python train.py --dataset="short read English sentences (LibriTTS-R)" --win_length=400 --width=256 --init="trunc_normal_002" --residual_init="none" --learning_rate=0.00096 --beta2=0.999 --max_steps=15200 --lr_schedule="step"
Rows from block 3 of a small sound classifier, named by matrix and row number. Rows with one number belong to one neuron. Each number is 200 + 30 x the weight over its row's rms, rounded and kept within 0 to 999. All counts start at 0.
After each neuron's rows are labels from the 100 clips, of 14848, where the neuron reaches its highest value: "strongest on" is what is common among them. Only what is clearly more common there than usual is listed. The data: short read English sentences (LibriTTS-R). In brackets: how many of the 100, against the usual share in percent.
# fc1: second MLP up (model.blocks.3.mlp.fc1.weight, 1024x256), inputs 86-171
# fc2: second MLP down (model.blocks.3.mlp.fc2.weight, 256x1024, transposed), outputs 86-171

fc1.380,137,239,206,179,173,178,210,223,192,220,182,244,250,181,177,189,206,205,183,232,197,257,194,202,239,213,206,218,223,179,202,221,237,129,218,219,202,253,137,211,183,261,236,202,231,235,248,230,246,227,181,196,225,202,169,222,151,257,251,187,145,234,174,204,239,182,209,166,188,161,203,148,192,168,183,191,221,184,244,179,184,260,234,152,282,178
fc2.380,149,195,165,227,202,183,210,188,184,214,167,227,187,194,162,227,188,258,143,211,142,156,206,220,171,233,179,156,249,177,212,204,243,175,179,167,193,212,191,218,250,197,212,225,255,146,209,190,169,143,196,200,175,267,204,237,205,190,193,244,206,189,164,199,160,225,180,189,208,140,174,198,196,219,204,213,222,223,159,165,199,199,198,216,206,257
strongest on: voice: female (92 vs 53.7)

fc1.13,217,211,213,168,227,149,219,175,161,222,183,146,195,184,211,223,176,188,181,181,247,246,160,207,177,227,268,184,199,203,217,215,281,182,270,232,160,213,232,183,197,158,197,206,196,225,114,231,211,192,226,206,151,198,209,219,211,190,199,257,172,188,204,171,195,190,182,174,275,204,214,210,202,165,174,177,201,210,206,218,178,208,217,191,243,238
fc2.13,221,193,230,165,178,187,196,187,234,209,185,235,200,248,205,164,177,188,197,196,197,215,116,201,162,160,244,209,203,237,219,178,162,164,209,165,220,145,182,217,156,197,155,186,177,231,259,198,191,162,172,183,207,189,169,197,237,251,173,217,206,178,170,164,202,200,246,178,193,211,203,238,182,204,202,200,228,159,240,204,219,164,235,163,245,200
strongest on: voice: female (91 vs 53.7)

fc1.38,211,231,238,203,160,210,241,230,178,241,175,180,207,180,231,176,194,202,201,172,235,212,188,252,225,244,200,187,198,188,195,189,172,226,179,194,242,193,155,178,241,190,146,181,150,217,155,232,213,177,182,166,225,201,170,175,193,242,193,219,211,225,180,242,188,185,239,189,185,205,162,221,195,175,180,176,197,205,196,168,167,157,145,225,216,183
fc2.38,219,237,179,229,242,196,148,213,229,189,212,208,185,203,245,213,249,209,197,180,178,208,212,200,193,189,220,173,191,191,177,200,237,207,191,205,241,188,186,234,251,218,245,204,259,173,182,169,135,192,179,229,174,170,196,235,229,209,231,157,233,176,272,180,166,141,239,215,174,178,167,175,177,144,236,194,186,247,181,216,218,217,185,198,189,249
strongest on: voice: male (87 vs 46.3)

fc1.480,240,176,141,188,204,235,187,194,157,198,219,262,201,154,222,269,170,154,178,239,169,155,166,174,188,228,193,182,203,186,251,181,226,230,228,201,198,246,177,164,180,134,227,149,179,149,250,175,172,200,187,195,183,184,225,194,204,224,201,187,207,209,237,162,185,241,204,166,195,184,182,210,215,192,187,218,214,236,243,213,236,217,183,183,176,165
fc2.480,202,229,208,243,199,204,204,200,204,213,199,204,159,163,203,229,142,193,203,222,204,191,221,217,226,167,212,135,249,158,130,197,190,202,230,207,209,235,215,172,259,169,199,165,179,262,193,195,220,221,222,222,196,255,144,173,214,207,206,149,251,216,176,238,192,172,206,220,214,158,203,197,168,205,222,216,240,188,225,275,205,225,195,218,185,220
strongest on: voice: male (97 vs 46.3)

fc1.198,199,164,192,148,198,191,180,173,208,193,194,167,186,179,202,188,241,194,215,181,254,180,216,184,213,181,207,179,206,266,227,192,164,195,259,189,200,192,195,200,191,191,128,172,214,177,178,183,152,234,204,174,235,240,219,191,128,172,230,199,153,224,199,168,178,229,230,212,178,191,153,275,196,193,214,230,233,225,176,168,189,200,193,191,203,215
fc2.198,156,227,217,210,200,178,225,243,186,236,209,230,210,172,221,130,220,196,225,193,174,224,178,151,217,172,216,244,167,211,215,221,181,198,228,207,171,207,184,230,140,216,192,198,222,185,205,174,188,185,235,238,225,150,304,228,252,254,196,159,194,252,243,166,176,155,220,205,190,226,150,181,183,163,217,146,213,172,208,180,193,186,188,188,225,208
strongest on: voice: male (100 vs 46.3)

fc1.101,178,190,149,165,203,201,226,169,206,210,195,207,191,161,199,199,91,225,251,185,175,182,232,247,218,154,272,206,183,151,225,220,200,160,151,201,190,258,201,158,195,207,209,219,158,238,203,168,265,190,201,193,189,197,200,257,162,182,220,182,191,206,232,177,229,196,173,210,237,194,239,204,225,196,232,185,205,206,138,195,185,203,220,266,205,233
fc2.101,184,281,186,174,196,238,201,255,220,268,185,196,159,237,190,189,199,155,214,231,246,141,184,221,191,199,198,152,157,182,213,247,239,188,230,171,168,221,202,225,216,243,155,195,238,247,219,258,173,222,190,220,252,225,164,213,227,227,252,163,210,155,226,235,189,226,172,167,198,232,171,218,222,194,167,221,201,216,201,228,172,230,137,204,183,188
strongest on: voice: male (99 vs 46.3)

fc1.411,217,208,194,184,233,140,153,224,147,219,215,237,184,170,198,143,222,203,227,194,127,211,185,171,191,200,218,213,212,221,155,216,228,176,188,161,226,192,196,226,207,186,187,222,185,198,201,178,247,134,211,261,158,203,223,137,176,256,176,189,230,205,198,118,205,179,208,223,247,171,201,180,170,215,216,210,204,182,185,145,195,239,256,216,204,185
fc2.411,184,221,166,221,199,189,159,206,204,193,185,181,207,139,233,188,155,189,203,167,209,204,173,246,192,211,177,196,181,239,207,200,159,131,166,258,256,226,183,218,168,237,200,169,200,147,208,208,189,176,186,166,210,248,220,202,206,138,178,219,209,192,198,206,176,177,203,215,150,245,238,164,182,211,202,271,237,234,227,175,164,199,154,175,181,212
strongest on: voice: female (86 vs 53.7)

fc1.497,194,226,204,221,216,200,191,183,187,193,234,217,153,174,180,241,191,186,156,200,203,219,187,129,211,193,229,239,208,190,185,193,279,175,192,176,261,189,203,204,197,176,155,161,248,180,207,206,177,200,229,189,226,242,193,206,216,192,188,183,244,227,160,192,219,157,213,137,205,208,177,199,193,239,203,154,231,272,247,192,229,150,191,221,193,196
fc2.497,200,212,198,136,248,246,190,239,215,243,256,186,167,157,193,220,191,159,186,184,229,199,212,262,231,225,223,199,240,200,212,215,225,237,188,151,149,140,223,189,215,164,215,181,218,186,241,184,171,188,184,174,191,180,237,152,208,202,201,165,217,189,165,153,219,180,182,169,213,217,216,239,183,195,146,194,209,170,195,194,232,199,236,160,149,147
strongest on: voice: male (98 vs 46.3)

fc1.533,194,205,221,238,234,156,181,216,208,190,221,173,212,154,206,233,242,179,145,170,206,121,206,225,200,150,256,223,263,193,145,226,196,213,178,192,231,209,196,168,155,172,220,200,193,195,218,199,194,231,254,227,207,253,168,258,232,256,214,238,212,188,252,250,221,178,220,230,208,190,184,172,158,194,145,172,212,191,179,198,214,172,175,114,227,174
fc2.533,204,204,235,163,173,215,230,228,250,178,194,274,207,226,236,218,198,189,170,187,137,225,207,192,174,184,244,218,203,247,180,229,192,147,142,207,244,249,207,208,172,176,211,198,183,205,214,182,200,196,212,247,170,205,188,237,196,194,219,163,195,187,184,203,210,222,223,208,190,215,222,230,181,245,136,191,244,193,200,187,180,177,177,141,192,191
strongest on: voice: female (100 vs 53.7)

fc1.367,218,203,173,223,144,155,147,214,214,172,179,209,187,149,241,169,241,209,228,180,225,104,188,195,186,201,163,198,252,191,190,191,165,202,158,186,200,180,232,159,218,181,145,205,161,221,235,210,190,199,207,171,202,257,211,179,191,205,190,147,166,179,193,199,203,167,280,218,174,181,197,196,216,205,232,163,187,220,231,192,185,188,189,173,157,190
fc2.367,120,212,169,186,185,206,229,166,189,211,182,188,191,165,172,223,189,213,172,212,192,172,171,244,201,218,227,227,207,232,173,169,188,232,215,176,243,235,226,226,179,159,232,250,170,163,189,208,212,207,166,226,177,214,206,194,169,201,193,173,204,247,161,214,211,210,181,214,174,183,160,193,199,171,204,199,172,196,184,179,175,205,136,211,209,256
strongest on: voice: female (100 vs 53.7)

fc1.168,202,197,203,233,194,230,223,199,191,176,214,181,246,166,240,147,224,223,185,221,201,164,210,214,197,178,178,191,225,170,224,168,197,209,213,184,243,159,171,183,244,256,151,204,246,140,164,196,203,183,199,163,153,218,198,147,252,195,178,202,207,211,189,201,227,138,186,192,196,222,169,255,208,255,241,220,240,171,161,157,188,200,174,240,213,176
fc2.168,207,201,233,219,216,233,191,196,154,138,168,212,224,212,234,189,184,156,180,192,150,178,212,175,233,146,175,250,235,239,193,240,262,210,187,216,158,172,217,240,203,205,257,238,218,192,198,202,176,208,206,161,267,172,271,200,155,177,212,218,154,183,191,205,247,205,174,152,255,147,213,188,178,208,180,146,206,177,224,202,238,178,215,138,260,205
strongest on: voice: female (98 vs 53.7)

fc1.720,206,227,145,228,207,188,234,210,182,246,212,185,236,167,213,159,154,205,215,192,232,176,201,174,163,203,192,174,206,216,210,262,176,164,225,250,196,195,231,195,197,206,224,195,250,210,200,245,111,226,193,200,150,217,165,174,217,180,163,258,194,213,163,243,217,237,213,166,216,174,244,231,236,236,203,243,184,173,231,184,189,157,189,178,205,163
fc2.720,248,191,182,160,219,197,224,244,204,200,233,246,208,236,207,148,255,185,178,193,207,197,191,150,183,226,159,191,280,211,136,215,165,236,183,190,212,195,192,272,211,185,256,240,208,229,145,155,248,205,186,224,185,214,130,177,198,232,157,214,228,210,162,172,202,174,229,212,180,156,263,162,211,233,219,164,195,204,154,216,217,193,233,213,242,209
strongest on: voice: male (94 vs 46.3)

fc1.345,185,188,183,229,241,173,259,166,200,211,246,183,157,182,133,183,124,195,193,179,218,198,209,211,149,175,228,160,211,215,175,228,210,173,176,182,215,210,202,280,185,165,207,157,186,241,211,232,212,227,208,120,176,250,187,162,193,187,203,211,195,183,181,188,163,194,213,207,176,194,157,214,193,240,179,146,192,180,215,178,166,181,224,231,171,205
fc2.345,152,210,176,222,240,180,271,249,239,155,160,234,322,248,176,185,137,255,241,170,187,196,192,177,261,217,190,161,200,175,200,215,242,199,201,184,202,185,226,170,166,233,189,189,202,178,167,217,185,241,231,192,194,220,198,172,193,174,178,169,219,234,179,194,234,182,203,176,251,195,167,181,190,204,171,218,239,179,218,185,151,194,230,169,195,139
strongest on: voice: female (95 vs 53.7)

fc1.400,212,201,208,197,252,172,170,202,180,210,175,202,139,183,156,230,191,195,219,156,169,172,166,205,137,265,173,205,183,139,208,209,218,231,220,215,185,193,215,219,211,217,308,204,193,204,233,254,190,165,178,209,145,183,251,224,210,173,170,200,220,150,224,177,216,220,217,206,187,182,146,209,199,118,218,214,210,222,221,179,168,219,216,235,212,223
fc2.400,247,226,171,191,175,194,236,202,226,198,158,172,243,195,174,205,173,223,204,203,228,207,294,220,153,152,171,262,255,218,179,245,190,229,194,268,191,174,142,198,206,203,210,197,256,199,197,177,153,231,215,175,222,234,233,182,205,125,196,213,193,203,178,163,225,172,208,197,204,245,150,210,167,215,208,188,228,194,156,217,185,257,220,194,169,159
strongest on: voice: female (100 vs 53.7)

fc1.126,178,212,226,186,213,218,204,152,175,215,256,187,225,177,195,201,194,177,219,180,212,206,177,190,215,182,212,212,164,211,194,187,168,185,201,206,131,218,186,219,140,169,219,182,216,235,213,266,197,199,211,128,205,171,172,170,182,254,150,292,202,200,209,214,183,250,194,177,205,227,204,265,217,206,206,172,174,215,183,249,217,212,177,202,184,220
fc2.126,139,217,197,215,181,205,271,194,227,225,188,178,228,214,165,229,220,210,213,232,186,171,186,179,237,185,184,184,230,152,165,133,178,205,185,220,195,203,135,168,185,214,175,232,143,185,220,165,231,241,197,189,221,242,204,194,199,229,172,239,179,191,164,179,157,224,146,156,266,158,234,201,154,176,190,245,167,230,200,171,185,206,185,185,212,273
strongest on: voice: female (100 vs 53.7)

fc1.78,214,198,249,216,211,119,145,208,191,219,176,199,160,169,214,200,228,184,148,224,180,189,133,155,231,161,214,180,227,217,193,229,176,161,213,247,177,191,199,104,207,213,155,214,209,191,165,221,187,182,166,195,223,202,193,232,200,243,200,185,195,223,232,228,173,247,243,168,202,178,183,226,171,189,186,180,178,161,188,196,251,181,173,171,269,208
fc2.78,184,188,178,188,209,206,196,163,144,194,196,220,177,245,179,200,161,216,231,199,194,205,230,164,220,153,188,233,225,167,208,169,233,182,215,203,146,157,255,216,169,169,178,234,162,190,204,160,184,193,253,221,203,231,232,186,120,220,181,208,158,208,205,206,228,198,231,247,251,157,159,172,202,185,194,183,178,215,195,195,162,147,193,196,200,214
strongest on: voice: female (100 vs 53.7)

fc1.42,220,171,180,237,215,213,195,198,191,187,183,209,207,177,216,115,191,207,200,172,242,204,194,208,206,181,208,200,186,165,204,217,206,179,200,171,210,217,166,212,172,165,184,219,189,145,148,186,193,195,187,185,232,239,247,257,170,161,204,166,223,263,238,230,231,215,162,234,215,212,239,217,202,205,218,252,214,158,164,148,195,152,169,191,232,248
fc2.42,174,140,228,154,213,195,188,241,208,174,134,217,239,177,240,224,227,210,200,210,241,219,219,201,183,212,235,201,222,221,190,170,221,162,248,244,137,208,176,212,220,197,249,196,222,225,182,237,182,216,270,259,208,187,181,217,205,229,128,184,180,204,193,220,199,170,218,226,240,227,196,231,189,175,186,217,237,162,154,280,185,177,219,187,169,214
strongest on: voice: male (99 vs 46.3)

fc1.731,173,205,167,229,178,217,202,154,207,221,158,235,158,193,235,185,169,204,211,190,224,237,245,198,236,175,195,209,234,146,213,242,247,199,216,177,209,211,230,220,200,206,204,190,262,185,173,205,193,203,182,133,153,169,204,201,113,237,175,143,171,223,190,199,222,207,174,223,171,208,162,198,192,222,184,168,183,253,176,170,203,237,234,231,176,236
fc2.731,141,194,197,176,235,229,216,187,193,221,217,275,224,192,211,225,214,231,267,217,222,235,209,249,212,249,163,251,216,189,204,125,202,208,172,230,123,185,214,160,218,157,275,186,182,231,196,161,190,193,186,214,171,194,221,147,231,189,176,207,226,188,235,191,208,208,267,169,162,149,179,198,196,226,192,168,144,151,265,184,189,221,132,193,151,136
strongest on: voice: female (97 vs 53.7)

fc1.566,199,171,152,219,182,196,239,189,184,149,172,254,205,156,176,223,150,197,230,179,234,188,177,201,238,189,184,186,263,227,176,205,134,123,250,216,268,182,185,194,180,183,169,168,194,250,134,237,163,223,255,185,177,184,162,178,200,209,219,219,214,225,214,201,219,205,220,186,232,137,174,240,198,183,189,241,208,223,242,204,180,212,198,242,273,198
fc2.566,182,183,165,153,196,195,149,173,160,205,202,207,228,214,231,191,252,203,144,185,189,142,196,215,184,190,201,173,204,236,239,219,239,224,154,161,231,186,222,177,164,226,157,197,251,272,195,182,206,224,256,191,164,198,166,223,212,173,261,185,186,201,219,158,226,212,246,187,126,199,263,237,205,182,152,190,181,218,214,215,197,231,181,229,228,205
strongest on: voice: female (96 vs 53.7)

fc1.597,227,185,188,182,216,246,233,145,165,275,243,205,174,192,182,193,183,222,209,238,166,159,168,228,173,176,146,188,222,201,214,244,242,174,200,169,190,244,208,168,192,158,196,183,231,207,210,201,236,208,205,161,215,235,199,220,188,166,176,184,171,201,204,161,244,192,190,214,212,204,218,194,194,196,161,241,214,169,192,167,200,182,203,174,186,212
fc2.597,175,158,199,212,231,164,173,216,177,173,154,207,259,199,229,187,190,168,132,191,194,205,167,144,191,208,224,195,212,283,195,143,158,184,207,139,232,178,191,173,149,198,192,179,182,213,197,216,182,151,178,174,183,239,193,228,189,204,218,185,206,170,209,276,192,214,186,210,169,179,208,132,230,205,125,236,178,211,184,226,170,209,216,185,180,198
strongest on: voice: male (98 vs 46.3)

fc1.97,184,186,234,201,206,226,244,188,173,233,220,218,243,192,161,195,195,201,245,228,222,237,197,243,174,232,155,226,162,183,190,170,211,172,149,173,244,176,162,202,220,236,193,268,149,220,224,229,185,202,156,194,158,166,180,232,181,209,139,165,177,220,204,205,211,195,223,258,226,158,209,217,243,176,173,209,160,232,191,208,202,231,220,166,210,171
fc2.97,250,227,181,204,220,228,173,169,197,206,199,207,199,201,243,214,167,163,222,167,170,218,230,205,211,179,177,217,195,192,186,189,257,166,175,235,244,212,149,189,215,232,159,204,163,194,206,218,247,270,247,190,215,171,250,183,181,235,204,200,208,228,163,216,155,256,219,162,158,214,194,220,201,197,218,189,190,209,209,202,202,183,236,211,193,223
strongest on: voice: male (96 vs 46.3)

fc1.259,184,231,186,192,192,197,166,179,188,229,171,171,236,177,191,231,169,215,154,168,205,157,267,209,233,189,174,163,192,197,220,201,182,197,231,189,196,247,159,201,203,184,188,194,223,188,172,233,242,216,208,198,189,163,164,156,252,300,197,234,198,185,242,140,246,209,166,195,222,193,214,148,208,132,145,204,168,226,175,217,197,235,234,174,198,192
fc2.259,193,222,228,154,184,209,178,214,145,236,223,208,165,222,224,163,203,279,212,177,185,252,209,219,201,225,192,196,217,230,219,228,175,213,216,207,226,153,152,204,175,233,206,185,193,170,191,230,178,192,213,206,190,179,218,217,216,167,169,162,225,205,131,132,202,152,172,188,236,242,185,207,196,184,165,204,201,217,179,249,157,203,153,195,231,164
strongest on: voice: female (82 vs 53.7)

fc1.152,215,260,157,216,171,225,215,197,197,244,254,166,188,158,241,229,169,208,168,292,249,121,155,216,156,162,211,223,123,171,222,209,189,228,196,184,237,214,163,167,187,224,219,187,183,233,154,223,183,175,195,176,184,149,210,198,179,181,216,206,248,197,167,243,225,212,202,196,196,181,230,222,179,224,155,107,181,181,224,161,202,175,206,246,181,188
fc2.152,195,224,172,244,237,148,199,179,158,138,201,157,249,188,163,178,203,222,199,210,199,224,159,188,219,267,201,291,198,141,181,191,178,200,208,193,179,246,199,209,196,183,167,276,180,203,178,192,199,192,235,217,151,165,150,232,241,205,203,193,186,270,170,200,175,176,255,221,208,248,162,190,169,224,217,211,160,254,239,228,160,168,215,184,240,142
strongest on: voice: male (99 vs 46.3)

fc1.712,220,198,173,218,181,160,172,193,214,128,223,234,186,177,190,217,190,151,243,199,210,228,195,150,188,217,212,233,188,189,212,150,206,274,162,219,191,194,151,241,249,235,239,210,278,211,185,248,178,177,199,246,192,220,176,216,185,214,256,200,224,178,202,232,247,202,162,183,195,216,194,186,189,182,199,153,204,234,178,257,196,184,196,175,202,191
fc2.712,203,191,224,192,270,231,197,237,226,177,116,176,173,177,146,167,159,240,263,199,188,186,191,148,193,231,221,231,226,213,265,182,193,216,210,194,228,253,232,204,199,230,208,145,221,165,197,173,277,171,252,168,177,199,164,187,162,217,163,222,177,244,204,257,170,219,151,191,207,189,217,203,193,217,185,169,202,218,248,208,206,174,211,202,244,205
strongest on: voice: male (99 vs 46.3)

fc1.723,189,199,189,222,205,157,154,261,186,145,204,196,176,149,153,266,179,188,208,250,212,225,221,232,190,187,186,200,180,208,201,156,197,203,186,193,162,168,210,228,216,155,178,226,197,175,172,177,244,220,178,217,229,235,237,184,210,164,222,230,214,166,182,189,183,215,228,217,213,267,192,164,210,211,206,195,246,242,224,310,196,208,265,200,223,234
fc2.723,240,209,204,220,214,143,214,224,184,177,175,179,209,162,219,224,198,239,209,245,235,236,240,229,159,264,241,202,185,206,218,206,175,237,197,164,230,158,207,242,254,207,245,154,185,215,243,165,217,237,213,196,207,177,238,201,173,166,184,172,189,167,209,205,166,212,180,202,235,185,211,203,227,214,194,251,260,175,186,193,216,210,150,167,134,158
strongest on: voice: female (94 vs 53.7)

fc1.474,190,294,182,216,185,169,217,194,219,165,255,180,213,187,204,224,186,167,194,185,163,195,187,208,202,185,235,173,195,202,249,203,188,151,178,171,169,240,166,176,219,208,225,147,182,267,193,248,189,220,215,190,165,229,219,227,245,218,160,161,226,224,206,100,192,194,193,229,228,227,188,211,169,208,237,150,200,215,191,200,201,147,195,156,228,142
fc2.474,189,236,230,211,167,186,179,172,186,201,207,194,183,252,211,228,126,219,190,159,263,201,233,204,247,201,222,243,182,170,239,234,203,194,220,178,215,127,248,221,208,183,227,203,192,219,278,172,216,214,217,182,223,209,174,159,203,122,224,223,225,235,177,185,269,186,198,158,247,196,225,203,184,223,252,198,174,238,173,198,180,209,204,187,187,251
strongest on: voice: male (95 vs 46.3)

fc1.539,234,166,208,207,259,264,226,237,235,235,193,178,237,176,187,191,196,218,220,222,210,217,242,220,206,136,222,209,165,213,206,240,215,169,211,211,192,194,261,150,142,248,190,173,242,176,196,225,199,222,227,212,235,211,200,248,222,186,233,141,148,215,170,213,200,208,258,168,198,165,188,147,186,183,185,234,191,183,243,213,167,210,214,240,213,221
fc2.539,240,220,182,236,220,200,173,138,177,223,162,213,135,221,254,229,150,163,159,178,244,197,135,186,205,224,180,183,173,214,163,154,197,248,240,208,137,207,171,162,173,193,200,233,199,163,161,236,197,167,232,213,190,210,230,211,223,268,184,215,154,174,225,177,182,198,250,198,188,184,184,213,200,240,209,232,201,207,155,217,235,232,255,183,183,193
strongest on: voice: male (94 vs 46.3)

fc1.416,229,181,207,259,238,211,182,203,216,274,233,171,221,190,167,239,221,180,170,213,193,214,233,220,199,202,174,210,158,206,210,150,228,237,244,191,203,203,211,221,183,209,125,199,200,177,200,201,213,162,220,216,191,168,200,192,159,195,265,206,229,171,198,178,189,266,147,239,211,181,243,154,279,234,195,233,192,160,196,255,200,259,181,229,197,188
fc2.416,222,172,195,178,237,194,178,241,234,214,182,210,149,154,182,240,178,198,142,260,229,192,188,202,216,245,226,232,199,221,199,177,231,167,229,159,169,141,206,236,255,185,188,188,211,188,181,178,180,216,231,235,193,185,207,192,173,174,195,234,220,158,223,209,227,203,133,138,231,226,183,183,232,247,216,197,233,199,240,201,186,188,210,224,222,171
strongest on: voice: female (87 vs 53.7)

fc1.468,179,182,222,237,158,237,208,194,183,231,252,226,162,188,186,234,200,227,277,225,159,251,148,223,232,200,229,221,194,250,209,199,277,169,205,186,157,225,241,179,195,197,192,174,196,200,235,185,193,186,189,183,195,217,198,219,226,217,172,205,264,222,193,201,221,182,194,208,129,244,175,214,207,204,172,235,214,233,236,202,188,202,242,245,208,261
fc2.468,198,221,181,168,263,183,218,192,227,209,207,200,211,248,174,206,179,173,187,190,159,186,214,245,172,136,186,187,177,192,124,233,155,232,167,215,168,197,178,168,221,203,192,169,235,214,243,208,195,208,193,177,195,184,214,231,194,166,149,180,228,200,163,235,228,199,230,113,170,195,197,204,231,178,133,186,190,147,224,177,178,206,241,208,229,234
strongest on: voice: male (99 vs 46.3)

fc1.690,229,164,199,205,174,223,233,219,140,222,212,218,264,157,197,248,164,247,211,149,203,168,245,156,191,165,209,217,168,190,213,235,242,215,170,153,219,202,176,166,185,181,196,145,261,154,201,167,151,213,206,151,236,232,215,216,196,216,186,271,188,201,154,208,176,178,231,190,212,180,173,214,183,180,133,193,201,181,166,222,200,223,224,196,163,179
fc2.690,218,205,204,212,211,193,152,185,233,199,186,189,214,260,182,198,227,214,128,202,196,170,194,163,177,247,218,157,208,237,175,204,229,202,188,247,234,182,205,155,207,219,144,220,174,171,230,172,199,218,220,204,179,167,153,205,221,278,182,199,259,187,239,245,193,242,236,239,255,198,243,244,206,159,185,225,200,217,188,189,220,254,190,166,188,163
strongest on: voice: female (98 vs 53.7)

fc1.410,136,198,184,173,198,144,211,162,127,214,189,206,229,173,182,220,139,203,257,187,148,202,178,150,250,240,176,205,186,231,183,200,224,210,191,198,214,262,170,252,175,193,229,172,204,240,210,165,172,192,248,220,215,172,179,210,190,231,199,176,247,177,178,172,195,190,224,222,158,135,139,175,232,182,188,218,173,177,220,120,209,204,187,183,192,241
fc2.410,165,205,190,221,188,233,254,166,227,244,219,252,221,219,208,219,246,215,140,202,184,204,168,143,212,176,168,212,226,245,165,203,186,239,238,237,229,196,232,216,164,255,201,235,213,199,218,200,195,213,190,236,179,211,228,196,188,208,204,217,163,188,246,219,195,211,175,240,136,237,245,244,205,208,251,168,200,219,208,230,214,217,238,208,176,152
strongest on: voice: female (100 vs 53.7)

fc1.232,199,219,192,219,160,200,181,245,178,200,207,199,202,181,244,174,201,198,207,214,192,191,254,128,230,162,212,199,210,216,245,182,200,160,211,164,165,192,217,199,203,208,178,204,228,212,228,175,195,207,194,159,192,172,172,291,138,209,204,227,223,141,193,198,201,183,262,215,209,208,255,142,171,209,209,237,202,175,200,167,235,252,180,209,157,137
fc2.232,222,212,200,222,218,172,155,236,167,189,218,183,163,188,134,188,207,180,170,207,198,203,230,189,238,153,212,189,183,168,205,205,157,183,148,172,226,208,248,195,226,145,195,169,229,198,215,163,188,155,199,243,149,208,199,241,181,127,192,201,185,211,196,224,196,209,154,222,154,196,219,228,209,185,225,211,229,208,195,224,239,113,172,190,186,150
strongest on: voice: female (100 vs 53.7)

fc1.540,185,219,175,190,179,190,180,195,140,245,184,199,171,179,167,150,210,238,258,187,190,176,262,221,162,258,184,175,215,187,222,189,225,216,221,165,216,227,210,192,258,236,199,221,187,156,213,225,215,198,159,267,179,145,217,200,227,231,175,230,198,191,203,233,210,216,215,219,198,239,126,196,218,192,203,234,204,213,162,238,198,237,183,200,228,238
fc2.540,194,227,174,216,220,242,190,197,122,185,184,245,214,190,203,221,195,163,184,228,213,177,222,197,188,202,252,198,200,181,167,196,201,226,176,212,204,178,212,198,191,160,228,222,241,161,168,212,185,200,249,161,191,228,168,189,219,200,190,216,205,178,224,184,216,215,198,206,145,201,200,176,201,165,188,163,254,172,256,196,181,160,184,207,169,243
strongest on: voice: female (94 vs 53.7)

fc1.137,188,237,193,177,187,203,173,169,152,204,151,218,176,173,167,218,243,236,229,191,197,156,246,242,283,215,240,186,230,209,244,276,204,169,186,171,199,203,172,200,215,210,175,235,216,198,209,209,170,166,179,192,201,213,236,137,199,222,252,224,198,229,184,208,192,174,149,279,220,207,206,190,186,214,150,216,257,248,202,167,203,193,179,161,234,187
fc2.137,170,169,180,169,189,182,178,188,151,137,263,234,212,206,197,195,159,239,204,196,173,221,226,193,233,233,229,246,164,149,217,165,205,197,184,220,224,204,210,182,170,224,201,198,195,239,160,248,217,211,195,197,148,162,198,148,173,198,183,201,205,210,217,182,230,199,187,168,172,210,199,190,239,171,223,213,171,185,253,202,197,157,177,194,229,182
strongest on: voice: female (95 vs 53.7)